A small image classifier, trained from scratch.
Model: 11.9M parameters, 24-pixel images, arch vit, norm rmsnorm, activation geglu, patch size [2, 2], layers 10, width 320.
Training: soap at rate 0.0019, batches of 64.
Rows from block 3, named by matrix and row number. Rows with one number belong to one attention dimension. Each number is 200 + 30 x the weight over its row's rms, rounded and kept within 0 to 999. All counts start at 0. After the name is the row's rms in percent of the matrix's.
# v: attention value (model.blocks.3.attn.v.weight, 288x320), inputs 160-319
# proj: attention output (model.blocks.3.attn.proj.weight, 320x288, transposed), outputs 160-319
v.111,106,192,159,159,162,204,198,206,205,183,180,236,234,141,217,219,175,176,198,263,206,245,166,159,186,190,150,213,173,190,180,205,136,215,183,262,229,235,209,247,208,200,208,244,195,255,178,193,191,211,208,196,213,224,225,172,203,192,217,193,170,165,244,247,186,135,180,212,241,261,159,194,177,256,237,137,210,203,202,185,200,208,276,204,198,217,180,156,200,184,187,146,225,215,192,193,183,175,140,188,212,179,236,193,251,141,190,149,197,217,219,205,175,228,165,166,108,197,182,199,153,211,194,246,224,191,272,192,204,193,244,178,217,208,241,231,241,138,187,130,139,200,239,158,252,247,201,163,177,188,176,158,231,223,158,209,162,206,218,236,197
proj.111,098,236,206,191,192,205,199,210,186,202,202,212,168,177,197,151,198,184,172,183,233,215,229,213,193,210,238,209,215,171,174,224,169,163,274,184,187,176,227,154,204,242,166,180,175,173,225,181,144,223,181,244,217,213,213,210,229,191,222,153,240,200,181,172,236,235,181,169,220,210,254,218,182,160,197,164,183,216,204,256,172,240,204,190,204,241,176,257,191,255,227,231,207,191,199,225,180,224,182,223,198,200,187,208,214,227,256,210,185,201,260,225,159,219,192,190,202,180,253,148,226,210,167,211,179,209,198,154,190,198,210,155,249,227,147,194,229,165,227,231,223,188,236,231,177,185,131,251,195,208,217,183,198,140,225,150,182,186,233,216,214
v.112,089,173,230,193,151,249,228,208,172,187,227,195,227,192,251,177,224,205,185,231,221,216,218,225,209,203,166,212,202,231,182,161,213,226,169,221,191,184,218,172,246,261,216,153,209,151,230,248,216,161,226,227,207,167,254,210,246,232,217,245,204,149,157,237,181,203,180,199,203,227,221,218,204,131,200,203,152,180,156,200,225,216,239,227,236,139,277,201,203,210,179,252,173,160,202,156,238,233,215,208,195,187,206,231,183,224,189,209,241,185,210,167,203,244,167,207,167,207,205,209,251,222,177,168,210,187,190,190,207,167,165,217,224,198,202,169,267,156,238,244,170,271,188,238,207,242,161,229,203,143,217,227,252,175,257,195,199,201,181,237,181
proj.112,089,244,199,217,266,177,101,187,219,158,192,222,200,173,153,206,147,226,188,98,227,201,137,198,205,181,214,165,245,189,190,220,186,194,224,191,198,224,217,152,201,220,158,214,235,195,235,217,205,166,221,204,213,163,166,230,220,161,150,202,219,189,233,237,185,192,227,193,161,211,173,179,194,197,213,221,208,237,193,224,198,171,173,160,169,232,205,197,219,232,252,207,120,254,205,219,208,189,204,188,179,181,185,179,163,180,182,190,188,230,202,146,186,210,189,179,204,213,233,196,245,212,230,208,195,222,170,165,188,220,268,166,173,161,171,202,162,241,181,254,205,215,234,169,188,171,137,212,223,190,174,220,217,220,202,156,139,212,215,142,217
v.113,095,221,177,183,228,245,173,209,173,232,161,245,238,204,205,230,217,246,214,252,197,224,193,187,224,223,244,259,156,180,211,179,195,207,162,218,177,174,188,232,199,171,172,189,231,230,215,163,150,171,195,219,165,182,235,277,216,193,176,195,183,182,210,222,134,172,178,168,158,160,211,180,224,216,182,189,178,188,225,171,224,201,184,179,213,192,218,216,174,149,197,202,208,210,288,205,165,210,239,154,205,188,221,154,178,191,223,189,198,165,197,260,203,212,140,170,200,178,197,205,208,200,168,191,177,203,222,240,231,199,224,233,244,240,224,179,180,197,172,224,207,165,136,185,216,165,170,200,157,129,194,181,206,238,180,173,177,229,205,230,173
proj.113,088,195,244,207,235,152,191,263,242,179,144,150,240,194,170,203,212,181,235,169,173,214,252,200,215,175,184,177,185,232,158,181,165,186,230,215,205,203,208,156,245,207,167,217,118,180,143,204,235,215,244,146,222,190,194,165,226,212,250,196,209,223,167,228,226,189,212,213,244,251,214,222,226,172,204,228,186,115,216,187,196,226,220,178,227,253,255,248,254,212,215,149,187,159,188,165,236,224,167,242,208,190,228,242,145,165,194,225,151,207,262,160,189,153,196,217,214,201,213,184,203,226,166,198,248,230,122,144,200,155,215,167,199,193,194,228,222,199,235,236,232,200,200,244,200,245,227,195,205,189,231,207,211,220,142,181,225,221,204,176,211
v.114,095,196,221,181,205,190,170,174,158,217,257,161,241,249,175,195,211,211,219,173,231,187,224,230,162,207,169,199,265,210,175,255,152,251,137,163,221,181,184,198,195,186,276,206,188,195,214,196,215,205,165,193,251,132,166,191,219,139,253,206,226,166,233,172,189,222,198,199,224,208,208,160,216,193,213,232,208,164,203,224,228,229,187,203,221,198,220,183,240,212,196,219,207,195,170,176,186,263,210,237,191,208,150,210,225,243,182,204,237,178,142,173,197,260,216,224,251,181,207,228,151,242,281,204,191,156,145,203,225,201,230,233,246,180,188,141,189,154,220,210,211,192,144,204,174,187,240,147,220,203,196,248,164,235,203,183,244,215,148,162,156
proj.114,089,201,197,173,171,248,199,210,229,239,179,264,225,212,210,196,107,243,230,274,281,199,154,175,246,193,157,179,207,203,208,251,219,205,160,193,207,182,182,254,187,215,192,181,274,193,176,187,185,183,228,178,207,236,206,230,191,229,159,183,179,165,212,251,253,215,200,169,231,226,155,243,174,208,205,179,184,221,217,235,202,243,208,198,123,150,117,143,199,184,147,251,196,231,213,137,200,203,154,199,184,185,186,172,205,202,240,217,200,210,237,214,267,200,225,228,208,135,172,202,189,219,160,171,217,159,224,249,164,188,177,260,168,221,186,174,230,256,163,248,239,234,185,185,188,243,214,219,220,203,207,188,200,205,182,210,180,180,176,232,178
v.115,100,204,176,174,223,189,253,214,192,193,182,191,212,179,198,215,229,217,203,219,192,214,187,155,169,269,225,229,191,174,194,142,196,194,195,219,189,174,198,241,182,196,245,218,242,238,206,154,174,234,184,195,196,267,201,205,168,221,216,235,196,167,219,216,196,156,257,213,153,134,177,177,200,176,244,212,219,179,193,190,212,159,222,197,191,209,233,261,196,218,210,222,203,230,212,205,179,193,254,205,170,231,185,218,184,200,181,218,170,207,171,244,218,198,156,189,229,211,161,183,144,219,222,225,247,244,210,147,185,215,272,201,170,240,251,249,147,232,186,181,172,222,236,220,226,167,176,139,199,198,232,172,234,228,145,211,190,194,191,210,176
proj.115,098,236,184,229,208,200,209,221,181,221,212,208,180,198,215,232,149,205,131,225,213,258,228,183,179,215,197,217,239,217,195,247,190,191,210,195,207,186,165,192,168,184,213,180,229,167,209,201,174,174,197,156,248,149,208,236,206,167,181,154,257,267,194,196,240,182,164,191,232,239,224,150,188,213,195,252,198,187,258,234,183,263,203,182,183,226,159,164,238,191,206,160,235,201,191,236,161,175,196,180,167,208,180,191,169,228,219,190,236,241,227,209,125,217,239,184,199,217,228,200,218,196,207,95,175,192,210,187,179,170,196,195,215,220,175,226,178,211,281,236,296,211,191,204,197,216,200,158,183,201,173,174,222,195,148,220,236,215,204,141,211
v.116,106,207,230,172,165,200,214,202,185,251,222,208,207,173,241,208,225,226,186,197,187,245,209,159,266,231,270,184,126,227,212,186,235,205,173,206,210,189,229,180,207,172,230,203,195,196,187,182,144,172,252,193,161,268,254,208,192,183,188,190,197,153,207,204,214,181,184,198,172,156,184,185,181,146,175,152,201,149,185,144,201,240,212,164,147,258,209,233,252,215,218,200,205,236,207,179,219,186,193,228,216,210,166,260,209,185,169,151,202,184,228,196,227,172,208,200,241,198,160,186,190,243,165,201,182,196,176,268,212,141,275,188,227,201,289,213,198,229,139,229,168,196,228,234,228,212,186,202,183,228,246,184,255,198,168,266,210,250,180,197,231
proj.116,102,210,190,233,164,152,200,190,201,180,222,213,183,228,245,208,188,165,175,178,173,215,228,236,167,181,170,162,214,178,197,139,202,215,199,203,216,146,187,167,227,217,220,199,187,175,216,193,167,257,192,225,232,181,213,217,171,207,180,220,187,202,246,185,190,184,166,183,159,239,248,182,165,228,252,173,142,196,246,205,178,206,158,196,192,193,220,199,203,225,202,179,184,240,147,206,233,206,240,198,177,156,178,176,156,213,227,263,160,254,160,166,122,174,184,246,161,244,241,194,218,174,212,234,182,188,188,158,244,191,182,222,204,202,169,159,162,152,263,205,166,188,230,149,177,201,183,235,218,194,258,205,210,224,146,160,154,157,185,178,172
v.117,111,232,178,249,241,170,227,190,163,228,186,214,188,206,190,206,191,235,207,176,167,172,205,226,203,241,173,166,242,214,250,262,239,217,207,161,185,186,219,153,199,191,135,190,205,167,214,190,180,210,186,180,180,176,203,220,222,166,214,215,148,178,248,182,208,234,194,198,240,188,209,221,177,141,173,213,137,243,206,215,189,178,178,194,211,187,130,157,195,158,179,199,195,180,218,219,196,217,183,191,168,184,209,206,155,183,235,217,161,206,241,193,190,214,173,188,157,210,213,114,193,216,166,163,214,185,167,178,185,207,187,183,204,242,108,165,206,177,244,206,224,216,178,229,195,206,222,198,224,176,194,209,235,186,219,205,212,185,211,210,200
proj.117,109,215,174,157,193,259,156,159,208,187,238,226,197,215,152,179,227,171,187,214,253,218,183,219,189,157,187,257,214,186,182,219,189,187,170,206,199,210,186,186,201,200,230,228,201,255,170,218,224,210,163,227,146,154,184,199,198,211,205,264,184,219,212,186,214,140,211,216,127,206,145,149,202,192,249,200,248,232,173,209,235,211,248,156,169,251,255,212,211,218,152,190,200,184,190,183,234,133,235,252,177,154,139,177,216,176,224,189,220,170,201,209,197,201,227,189,218,185,214,236,231,186,224,285,182,187,176,168,234,260,209,173,210,190,212,163,238,234,245,190,169,178,188,223,184,185,129,223,192,229,186,210,187,239,198,218,191,208,209,203,213
v.118,091,215,226,178,250,171,161,253,173,232,244,249,239,218,122,254,218,200,262,194,214,213,185,176,192,169,146,184,228,145,125,227,168,213,175,247,196,187,180,226,260,187,208,140,193,217,166,203,207,201,221,188,204,209,184,199,241,210,252,174,219,169,240,232,209,188,212,157,201,166,218,230,200,308,225,202,192,176,215,226,242,198,218,260,154,210,156,181,200,174,187,211,217,213,191,207,255,247,237,218,231,183,240,159,215,221,239,144,180,213,159,224,192,241,196,145,211,195,203,180,209,174,255,213,171,179,198,182,166,206,216,159,247,190,187,128,173,162,159,212,228,190,213,166,225,223,208,180,228,236,208,227,150,217,216,173,217,235,182,199,209
proj.118,094,238,206,184,199,254,208,209,166,176,164,200,209,153,205,227,205,211,177,212,257,177,165,207,222,249,169,171,226,223,223,178,169,185,212,151,246,251,207,162,145,193,188,162,288,205,171,236,189,193,240,209,184,228,189,147,222,200,158,170,235,235,170,234,199,231,211,111,184,209,182,235,198,115,225,187,203,192,218,202,188,163,189,174,225,220,186,167,208,278,161,212,269,212,214,222,190,193,161,194,218,197,196,185,225,233,243,214,246,193,260,218,196,188,245,235,226,156,168,205,213,161,182,197,220,228,195,144,196,167,188,228,180,206,153,272,182,246,158,200,183,196,178,214,190,223,210,262,193,217,180,205,180,201,219,181,232,210,264,193,164
v.119,100,207,197,230,104,277,161,162,185,159,200,164,208,184,192,236,210,216,197,197,174,172,235,284,262,268,173,194,197,221,176,196,239,198,231,196,139,222,215,194,234,206,171,207,208,207,182,201,167,220,226,234,179,215,216,245,209,188,199,207,150,192,158,214,189,229,260,181,268,242,204,225,258,132,197,179,190,198,190,219,219,236,170,198,216,174,209,194,249,240,168,190,170,144,199,207,192,203,195,180,170,193,216,258,176,152,221,170,200,175,223,210,157,247,190,174,253,171,182,193,207,222,190,185,276,232,230,198,198,200,209,170,226,199,169,213,242,200,234,209,211,236,167,211,169,200,199,202,180,181,158,189,247,198,210,176,223,236,143,219,247
proj.119,098,197,244,207,191,137,192,252,170,219,221,196,211,276,200,171,207,188,183,197,235,183,230,181,220,122,193,242,183,202,149,181,151,220,150,191,219,163,221,206,188,192,248,247,186,212,212,198,224,237,222,187,212,166,213,244,186,207,199,213,224,153,193,252,250,188,210,245,195,262,188,223,148,250,220,222,223,187,194,186,123,211,184,175,193,238,209,150,217,201,197,171,196,259,181,159,182,198,181,238,197,243,160,225,182,159,179,137,161,172,182,191,226,158,171,184,204,193,247,214,158,218,215,270,165,246,210,206,249,204,218,182,188,203,210,193,165,216,176,172,228,190,210,223,215,214,132,212,213,219,173,169,237,205,210,216,156,193,171,177,231
v.120,098,188,194,222,201,162,131,223,236,195,176,243,181,188,190,196,214,243,201,232,172,196,221,220,140,185,173,209,237,172,192,169,205,219,174,177,161,191,157,268,265,215,215,201,201,194,197,175,163,186,170,222,216,195,188,275,190,238,243,209,256,246,206,167,230,261,164,132,260,227,248,195,219,224,205,164,215,213,199,220,178,188,173,240,208,186,227,176,155,197,234,201,189,228,229,178,253,194,166,194,231,176,213,232,181,213,147,170,230,192,146,186,197,218,184,217,189,278,211,173,227,157,224,209,201,227,154,203,260,218,186,235,205,189,202,192,211,198,144,180,178,195,209,151,170,172,157,202,195,176,155,215,183,151,277,115,214,191,208,210,220
proj.120,090,239,214,194,168,239,187,190,194,206,199,182,140,228,261,200,228,215,179,207,194,178,171,140,217,229,232,184,218,272,153,229,195,172,232,189,157,218,201,233,273,160,131,214,165,203,160,238,225,205,209,136,187,158,173,159,207,162,216,168,223,180,159,217,217,161,270,250,188,126,160,249,241,222,187,200,205,187,223,166,155,198,195,230,226,211,201,184,195,152,201,246,225,181,218,172,222,202,174,217,187,210,224,203,203,197,226,231,132,201,250,187,168,277,246,192,197,199,188,218,214,235,205,197,187,198,260,237,161,179,256,215,202,222,179,214,188,200,160,198,195,181,230,221,203,160,241,166,167,190,192,193,208,230,229,226,140,213,190,212,185
v.121,091,199,244,225,217,148,183,203,235,235,168,195,196,206,222,230,241,226,162,128,172,136,236,208,193,169,216,195,201,188,169,210,184,207,154,212,161,199,229,163,196,194,211,223,217,157,233,190,231,221,228,198,139,229,185,177,154,227,244,194,236,181,164,239,227,233,198,222,182,170,217,193,186,183,235,248,133,149,183,234,187,210,187,223,224,197,192,177,187,207,202,208,149,207,225,213,225,209,137,239,207,145,222,193,168,206,262,238,232,185,229,167,167,167,224,183,188,229,221,184,177,195,271,183,207,167,187,293,216,219,180,230,187,144,214,205,194,229,229,217,181,217,240,198,209,191,162,191,209,183,144,203,239,194,168,217,229,256,170,200,202
proj.121,086,227,206,231,196,217,222,151,203,246,196,185,162,208,183,252,186,205,210,174,168,264,175,194,235,216,250,168,140,200,199,147,206,215,226,202,206,240,198,229,203,226,200,203,187,200,204,172,244,248,217,222,214,172,157,218,164,210,216,244,196,167,204,152,216,207,173,185,220,208,181,230,162,209,184,163,259,231,215,170,201,170,168,218,206,238,221,199,173,127,229,164,227,163,209,205,193,181,317,182,247,172,179,205,205,143,208,214,191,210,108,169,211,191,163,207,210,229,237,230,173,189,184,224,236,217,168,178,163,157,257,194,219,176,209,215,189,187,221,158,187,191,144,137,196,232,274,181,226,195,168,161,168,219,171,166,232,199,222,152,165
v.122,097,202,232,256,194,218,136,222,207,170,183,236,229,232,271,228,181,179,211,209,169,226,185,215,233,173,235,205,232,192,234,212,187,257,191,274,242,138,209,189,180,169,201,162,176,182,198,214,220,205,182,207,175,277,229,256,221,172,165,194,176,187,194,213,169,171,239,222,150,192,200,238,196,214,210,226,197,225,218,179,203,138,155,163,231,255,248,115,174,227,223,207,190,201,188,269,184,187,182,156,233,229,205,255,280,214,246,189,194,193,166,160,115,169,194,164,197,184,185,167,192,163,215,192,208,161,186,184,206,176,185,197,197,203,221,218,214,174,188,209,199,230,153,167,189,166,174,223,193,222,179,212,210,202,149,168,141,200,229,270,213
proj.122,089,219,177,208,164,222,182,191,176,188,185,144,211,205,218,213,234,149,188,145,194,225,187,214,150,192,152,205,174,221,225,152,210,219,224,169,194,231,193,210,253,263,165,184,196,251,184,246,204,224,216,199,193,190,187,175,219,242,259,237,225,221,207,160,203,206,197,193,251,176,198,184,234,226,196,222,214,214,147,212,197,232,248,175,202,165,178,221,189,183,131,224,199,166,181,179,173,176,226,303,232,188,214,193,192,180,203,171,143,176,216,222,215,249,196,189,230,214,261,186,156,235,177,224,183,220,227,188,217,218,208,183,229,203,232,171,224,198,212,149,208,159,255,164,160,180,211,165,221,144,173,208,188,187,212,200,243,167,185,185,218
v.123,107,205,265,166,174,232,191,234,173,205,217,190,163,228,223,169,245,230,172,226,236,239,190,176,254,226,208,259,187,244,185,211,242,219,176,170,198,223,175,172,197,209,202,237,191,191,226,229,196,212,216,197,183,183,211,222,160,205,217,297,172,205,194,200,191,217,172,185,191,227,199,204,129,196,200,205,217,140,187,216,162,229,193,253,186,190,198,224,201,147,166,191,174,231,260,170,195,191,212,178,173,239,215,235,196,185,178,215,160,178,177,173,217,215,205,269,139,178,209,141,156,187,198,225,236,185,183,240,180,201,204,141,180,242,178,223,241,225,196,222,181,201,198,206,209,188,147,198,209,138,232,202,198,200,217,163,154,173,209,241,177
proj.123,106,186,160,227,233,180,187,201,216,176,147,239,226,176,190,182,159,230,201,206,192,166,164,195,157,128,210,138,233,208,230,209,205,193,227,188,213,144,191,246,256,194,229,210,211,207,210,187,166,171,245,183,227,136,182,210,182,193,206,184,198,176,171,220,222,168,235,261,160,170,178,112,238,236,213,185,171,211,163,205,230,213,218,192,158,197,202,190,204,183,220,206,151,171,160,189,207,165,202,146,204,199,189,196,164,175,190,177,232,179,217,172,200,172,157,210,194,191,220,228,203,147,180,249,189,190,167,192,187,234,201,156,225,189,228,143,200,211,161,187,186,234,187,205,195,203,259,252,179,191,221,179,235,227,164,146,197,220,205,217,125
v.124,087,271,129,189,233,195,154,206,143,197,184,173,176,199,202,236,182,161,182,159,150,222,239,219,243,207,191,211,169,207,163,212,200,142,185,163,190,228,225,161,180,185,206,223,186,273,207,186,197,136,222,185,170,187,184,177,221,160,137,193,195,158,223,211,160,198,251,125,201,172,220,190,182,198,201,300,200,273,226,220,202,158,178,271,171,169,166,192,250,198,252,205,177,192,197,148,198,212,210,182,211,200,206,192,229,142,171,259,187,250,205,150,224,195,196,220,220,150,190,143,217,183,208,232,188,183,217,229,196,168,149,192,188,167,144,196,203,194,180,212,187,176,200,220,183,154,228,163,190,226,199,177,188,196,193,198,194,160,203,207,170
proj.124,086,190,207,209,175,164,203,182,181,226,227,232,236,193,172,199,198,273,215,216,190,249,172,210,210,237,213,220,151,239,205,166,192,198,212,201,191,222,167,235,181,209,196,170,251,150,255,226,132,250,132,203,176,243,190,186,220,232,259,205,180,200,214,205,233,180,165,197,181,214,163,208,217,221,134,170,195,125,207,206,218,230,221,189,208,223,207,229,231,234,156,181,237,155,133,220,190,169,196,196,205,200,183,153,187,183,289,215,196,178,227,207,132,192,167,220,183,244,207,204,191,225,140,188,218,205,204,187,204,172,172,230,185,239,211,251,185,168,191,206,186,170,226,198,220,215,204,219,188,198,212,211,225,239,190,216,213,230,146,220,228
v.125,090,214,226,226,198,228,171,182,208,269,229,233,187,242,181,203,201,231,212,175,204,188,159,206,205,130,231,182,208,214,213,209,181,215,170,195,221,219,216,211,240,202,144,198,196,238,246,179,228,223,161,228,177,200,188,185,253,212,225,189,207,172,257,195,203,232,231,229,222,189,155,150,168,165,190,170,213,205,212,172,177,224,157,165,205,259,196,161,186,174,263,214,202,198,197,224,202,175,182,185,205,206,249,154,224,165,247,188,246,193,184,235,202,172,248,152,243,235,212,147,146,183,207,146,187,220,210,163,156,185,246,203,245,228,234,232,195,193,211,160,195,178,171,232,166,181,195,159,201,158,212,144,187,177,92,179,248,250,218,164,199
proj.125,087,214,172,203,163,186,232,195,256,166,184,261,172,187,195,240,192,154,188,206,210,210,290,196,225,173,195,205,181,183,185,207,210,227,220,182,194,230,200,187,208,191,245,202,190,119,169,225,195,214,243,158,219,259,194,200,192,211,189,187,214,182,221,183,215,218,198,183,208,235,266,309,181,238,216,233,233,231,222,180,218,211,192,247,212,167,219,199,187,187,169,153,214,174,150,206,186,229,169,181,166,180,172,197,270,200,169,196,200,156,167,197,197,186,202,192,218,144,179,238,151,204,165,254,191,186,208,218,240,177,176,245,163,191,191,187,238,186,200,209,196,221,177,149,220,262,216,250,236,224,160,194,195,260,170,182,243,210,178,217,221
v.126,097,222,199,198,225,208,172,176,187,231,232,192,278,230,183,180,169,168,211,185,169,180,247,222,189,228,150,131,232,219,247,225,210,224,214,212,182,164,209,228,165,161,234,137,176,187,220,206,183,180,208,222,181,262,182,220,184,190,134,169,157,225,153,227,208,203,173,209,205,174,187,165,248,201,169,184,188,221,176,197,190,208,191,147,244,197,260,200,153,177,269,208,186,199,157,210,195,220,163,278,160,221,203,154,218,196,169,188,213,194,219,179,193,164,181,182,189,173,176,214,219,196,220,223,236,134,257,228,207,201,205,174,175,229,227,215,187,204,227,204,210,210,220,159,254,203,215,176,209,252,210,235,206,201,184,175,214,237,183,250,229
proj.126,089,249,242,196,207,222,187,198,207,196,230,188,143,241,224,231,205,175,224,186,288,223,218,269,171,163,252,208,138,239,217,216,187,150,206,198,141,194,214,179,174,183,165,196,145,185,176,154,143,218,184,197,222,150,191,232,224,236,279,247,247,203,242,195,247,187,237,188,210,194,216,182,166,206,192,167,189,216,212,210,185,224,250,173,202,205,211,204,206,257,144,248,172,203,225,226,191,173,242,172,171,152,128,224,217,241,209,290,204,214,198,172,232,246,147,218,160,214,213,171,249,174,187,232,232,231,223,202,208,238,222,195,173,198,202,189,211,203,179,183,195,231,194,238,175,162,191,238,180,180,208,163,163,174,195,222,174,154,163,181,194
v.127,094,168,217,195,208,152,218,146,159,191,194,164,171,185,220,181,191,211,194,192,158,192,213,176,244,216,194,197,162,245,226,181,203,232,158,238,225,185,162,203,154,195,170,200,195,191,186,193,272,174,238,161,194,222,129,146,261,215,237,253,196,186,168,188,204,270,166,182,197,216,198,214,165,162,279,260,183,207,130,179,230,223,191,161,203,224,213,209,230,197,181,223,212,198,241,213,210,207,184,228,172,212,196,251,171,211,171,214,212,202,197,221,205,200,169,204,175,180,187,177,196,159,227,225,155,175,187,235,203,236,203,229,188,204,163,176,192,173,210,178,167,230,155,234,159,239,203,117,212,200,243,208,184,238,263,161,182,188,240,159,164
proj.127,089,181,216,197,173,225,141,191,209,192,203,212,195,238,201,198,184,189,166,243,198,150,163,209,227,181,184,187,212,228,154,187,179,217,183,164,198,178,214,208,224,234,225,145,216,248,228,222,173,249,221,174,204,202,217,209,213,219,167,178,147,186,176,179,222,125,219,208,194,187,201,190,210,188,166,167,226,240,181,199,190,239,178,168,174,215,200,220,211,178,231,142,265,164,166,210,129,173,288,198,202,132,165,186,186,207,252,205,244,242,168,163,205,238,180,209,267,233,258,206,160,233,202,183,203,232,195,208,169,192,192,207,210,223,204,179,230,233,216,152,177,171,199,163,247,173,199,220,193,190,193,203,231,161,220,197,135,186,199,243,215
v.128,099,200,229,251,157,213,201,192,179,249,223,255,170,180,170,222,194,217,207,155,246,200,169,199,231,182,145,212,176,218,200,210,175,192,184,203,220,190,219,140,215,190,161,212,200,232,244,195,156,247,169,195,153,220,187,205,205,189,185,250,193,197,218,176,257,201,148,221,227,215,186,213,176,186,175,163,240,180,230,218,192,203,169,163,141,187,238,190,168,196,193,177,183,233,180,169,192,209,176,226,197,155,160,198,188,202,252,207,207,212,147,158,223,240,190,207,249,230,180,190,203,184,217,167,185,154,175,200,179,206,195,227,226,190,240,159,250,241,172,185,163,173,228,225,168,241,177,207,206,177,211,254,178,255,217,220,203,188,209,203,207
proj.128,087,189,170,223,189,213,270,222,226,211,162,180,116,175,231,191,118,175,168,167,223,212,182,177,178,203,180,163,207,211,240,184,173,209,237,211,194,212,170,260,143,198,211,194,199,217,202,250,203,159,193,200,190,175,244,230,178,194,150,160,160,175,229,218,179,252,205,231,171,182,209,231,194,230,205,215,176,225,184,206,215,201,207,149,214,199,237,169,213,181,172,266,208,218,181,244,259,229,245,211,184,165,170,183,223,181,169,158,186,228,180,176,177,210,173,164,143,172,187,250,165,198,172,232,203,190,205,179,180,230,162,184,250,209,217,131,196,160,132,222,195,131,253,170,203,203,208,162,189,168,207,179,181,247,162,186,246,198,242,242,174
v.129,101,210,233,192,188,175,217,227,161,168,248,194,186,128,194,202,142,172,162,219,258,179,187,208,161,199,167,200,199,221,245,194,183,171,193,202,249,209,145,151,168,201,188,238,225,191,229,208,220,195,150,206,235,147,241,147,225,204,219,194,189,204,200,237,169,171,249,223,198,193,218,165,145,171,160,190,165,234,235,237,190,211,180,214,220,153,182,240,185,203,192,176,196,172,202,194,137,228,194,238,166,248,205,171,180,214,224,238,191,246,221,188,167,208,181,181,169,176,181,192,207,159,194,173,232,220,259,146,180,150,202,200,204,178,171,225,168,174,200,267,233,182,233,201,198,222,188,212,195,129,185,268,198,223,195,248,212,210,159,229,186
proj.129,092,227,222,254,238,197,149,216,186,151,131,193,239,214,214,188,206,229,293,218,201,237,186,181,278,225,166,177,203,230,295,152,210,226,226,251,195,173,198,215,237,209,182,163,288,138,234,200,237,197,188,282,170,204,155,195,242,217,190,202,186,176,188,201,197,196,212,164,157,186,211,224,195,235,195,163,213,181,207,183,203,201,182,171,186,135,208,156,194,209,206,245,215,222,236,261,225,201,229,180,223,182,149,162,149,187,194,193,215,208,166,242,218,219,218,218,193,209,177,167,160,232,188,163,171,212,148,184,146,184,186,188,223,226,218,236,212,218,206,199,207,248,162,196,214,180,221,167,224,220,209,172,198,150,192,177,187,202,227,154,205
v.130,095,210,197,212,189,276,244,199,209,185,209,181,229,203,225,234,185,233,189,217,204,182,163,235,192,179,188,176,205,237,166,228,221,227,172,218,216,242,223,187,198,164,231,204,253,201,238,226,143,193,236,155,175,167,195,215,238,154,175,175,163,201,214,250,146,208,214,250,211,143,204,216,226,195,111,217,193,164,234,239,220,234,175,274,160,148,191,143,203,216,138,214,212,168,217,194,270,208,223,189,200,182,203,210,228,159,171,185,217,166,262,147,177,208,181,197,211,226,154,200,185,220,170,170,250,169,213,154,202,171,154,229,194,202,212,178,221,160,187,175,173,247,188,214,180,202,224,212,238,120,220,177,210,172,204,136,205,190,187,190,195
proj.130,089,206,211,209,181,194,131,203,215,213,232,191,181,204,178,189,190,177,225,161,262,216,230,177,229,207,175,138,183,163,212,161,189,209,187,170,131,181,231,168,205,224,145,223,228,199,212,183,215,234,246,207,226,184,162,221,169,196,195,225,236,196,223,211,198,178,200,184,216,214,186,187,196,187,233,177,146,177,158,195,223,175,240,187,281,216,229,216,209,245,210,156,171,215,184,182,211,182,196,206,212,224,182,176,192,205,201,170,153,191,198,175,162,164,292,217,217,218,214,294,193,190,189,260,229,231,187,212,200,181,196,224,231,183,198,158,261,219,207,201,180,200,172,190,218,235,182,222,168,181,190,205,219,225,212,234,194,221,224,222,204
v.131,093,228,199,153,176,200,194,255,249,182,236,226,210,192,196,238,224,219,182,222,189,195,177,221,237,207,218,193,214,228,194,187,202,277,218,182,230,184,201,208,234,245,194,163,214,190,183,160,199,193,191,202,242,219,244,211,177,236,254,241,229,225,230,210,197,203,241,242,210,192,233,248,175,182,190,206,206,231,237,221,180,125,150,196,186,205,220,259,213,186,226,242,176,282,166,207,147,258,207,176,211,191,166,265,173,214,211,153,213,183,193,178,218,184,165,237,161,247,192,213,236,176,227,191,208,208,164,245,184,211,186,200,161,202,286,248,183,175,158,183,177,168,222,191,174,188,182,206,159,196,235,203,190,256,180,219,217,178,190,218,234
proj.131,093,213,196,241,231,251,183,175,199,155,164,204,140,231,244,193,210,219,167,196,218,194,185,182,172,190,201,206,273,184,204,158,195,203,209,191,140,242,228,200,224,252,184,156,154,148,216,176,185,178,199,214,180,187,180,185,222,199,236,184,209,175,174,171,150,195,225,169,182,140,222,136,282,195,183,174,191,227,201,205,210,193,186,218,223,180,246,164,177,164,208,215,162,204,245,254,205,211,227,180,228,247,266,218,145,159,158,210,157,201,186,166,181,159,236,171,247,216,179,202,188,217,194,230,153,208,195,212,211,196,236,158,180,193,196,167,212,236,187,252,215,207,146,248,249,193,223,176,234,236,157,201,177,223,208,187,196,196,171,215,167
v.132,092,220,167,256,169,231,207,143,180,196,148,197,171,206,196,185,239,177,247,175,180,200,233,201,223,237,238,199,196,189,165,200,183,229,179,177,245,158,247,202,188,186,216,251,181,189,156,266,204,170,265,211,129,158,215,196,185,183,164,246,205,213,163,227,175,249,189,207,203,207,202,175,241,148,207,206,172,188,239,166,199,180,202,172,195,220,192,173,177,247,174,162,239,198,208,143,223,218,223,229,235,230,199,148,197,239,258,245,184,145,210,215,201,195,206,216,195,197,207,234,184,171,173,158,157,223,177,199,230,169,108,232,200,229,175,192,236,229,176,229,215,175,191,183,196,190,211,231,187,167,151,145,133,198,270,201,189,161,208,169,271
proj.132,092,186,208,153,218,151,200,176,195,227,238,226,274,214,226,211,191,238,195,141,202,185,206,204,212,205,197,197,232,195,195,198,255,188,191,188,222,202,147,218,232,170,255,191,211,248,189,208,187,211,200,179,232,255,189,214,191,227,234,212,167,194,186,246,167,158,210,220,220,171,200,203,164,200,229,248,192,168,196,190,174,190,195,166,194,220,237,202,192,198,169,211,167,170,236,177,162,157,145,202,173,164,185,260,268,144,167,176,225,200,210,259,238,135,236,171,242,218,247,193,195,221,170,238,232,127,175,168,195,219,220,144,209,197,206,194,188,212,162,183,227,157,210,172,225,219,183,150,158,206,210,175,234,241,164,202,182,229,181,205,173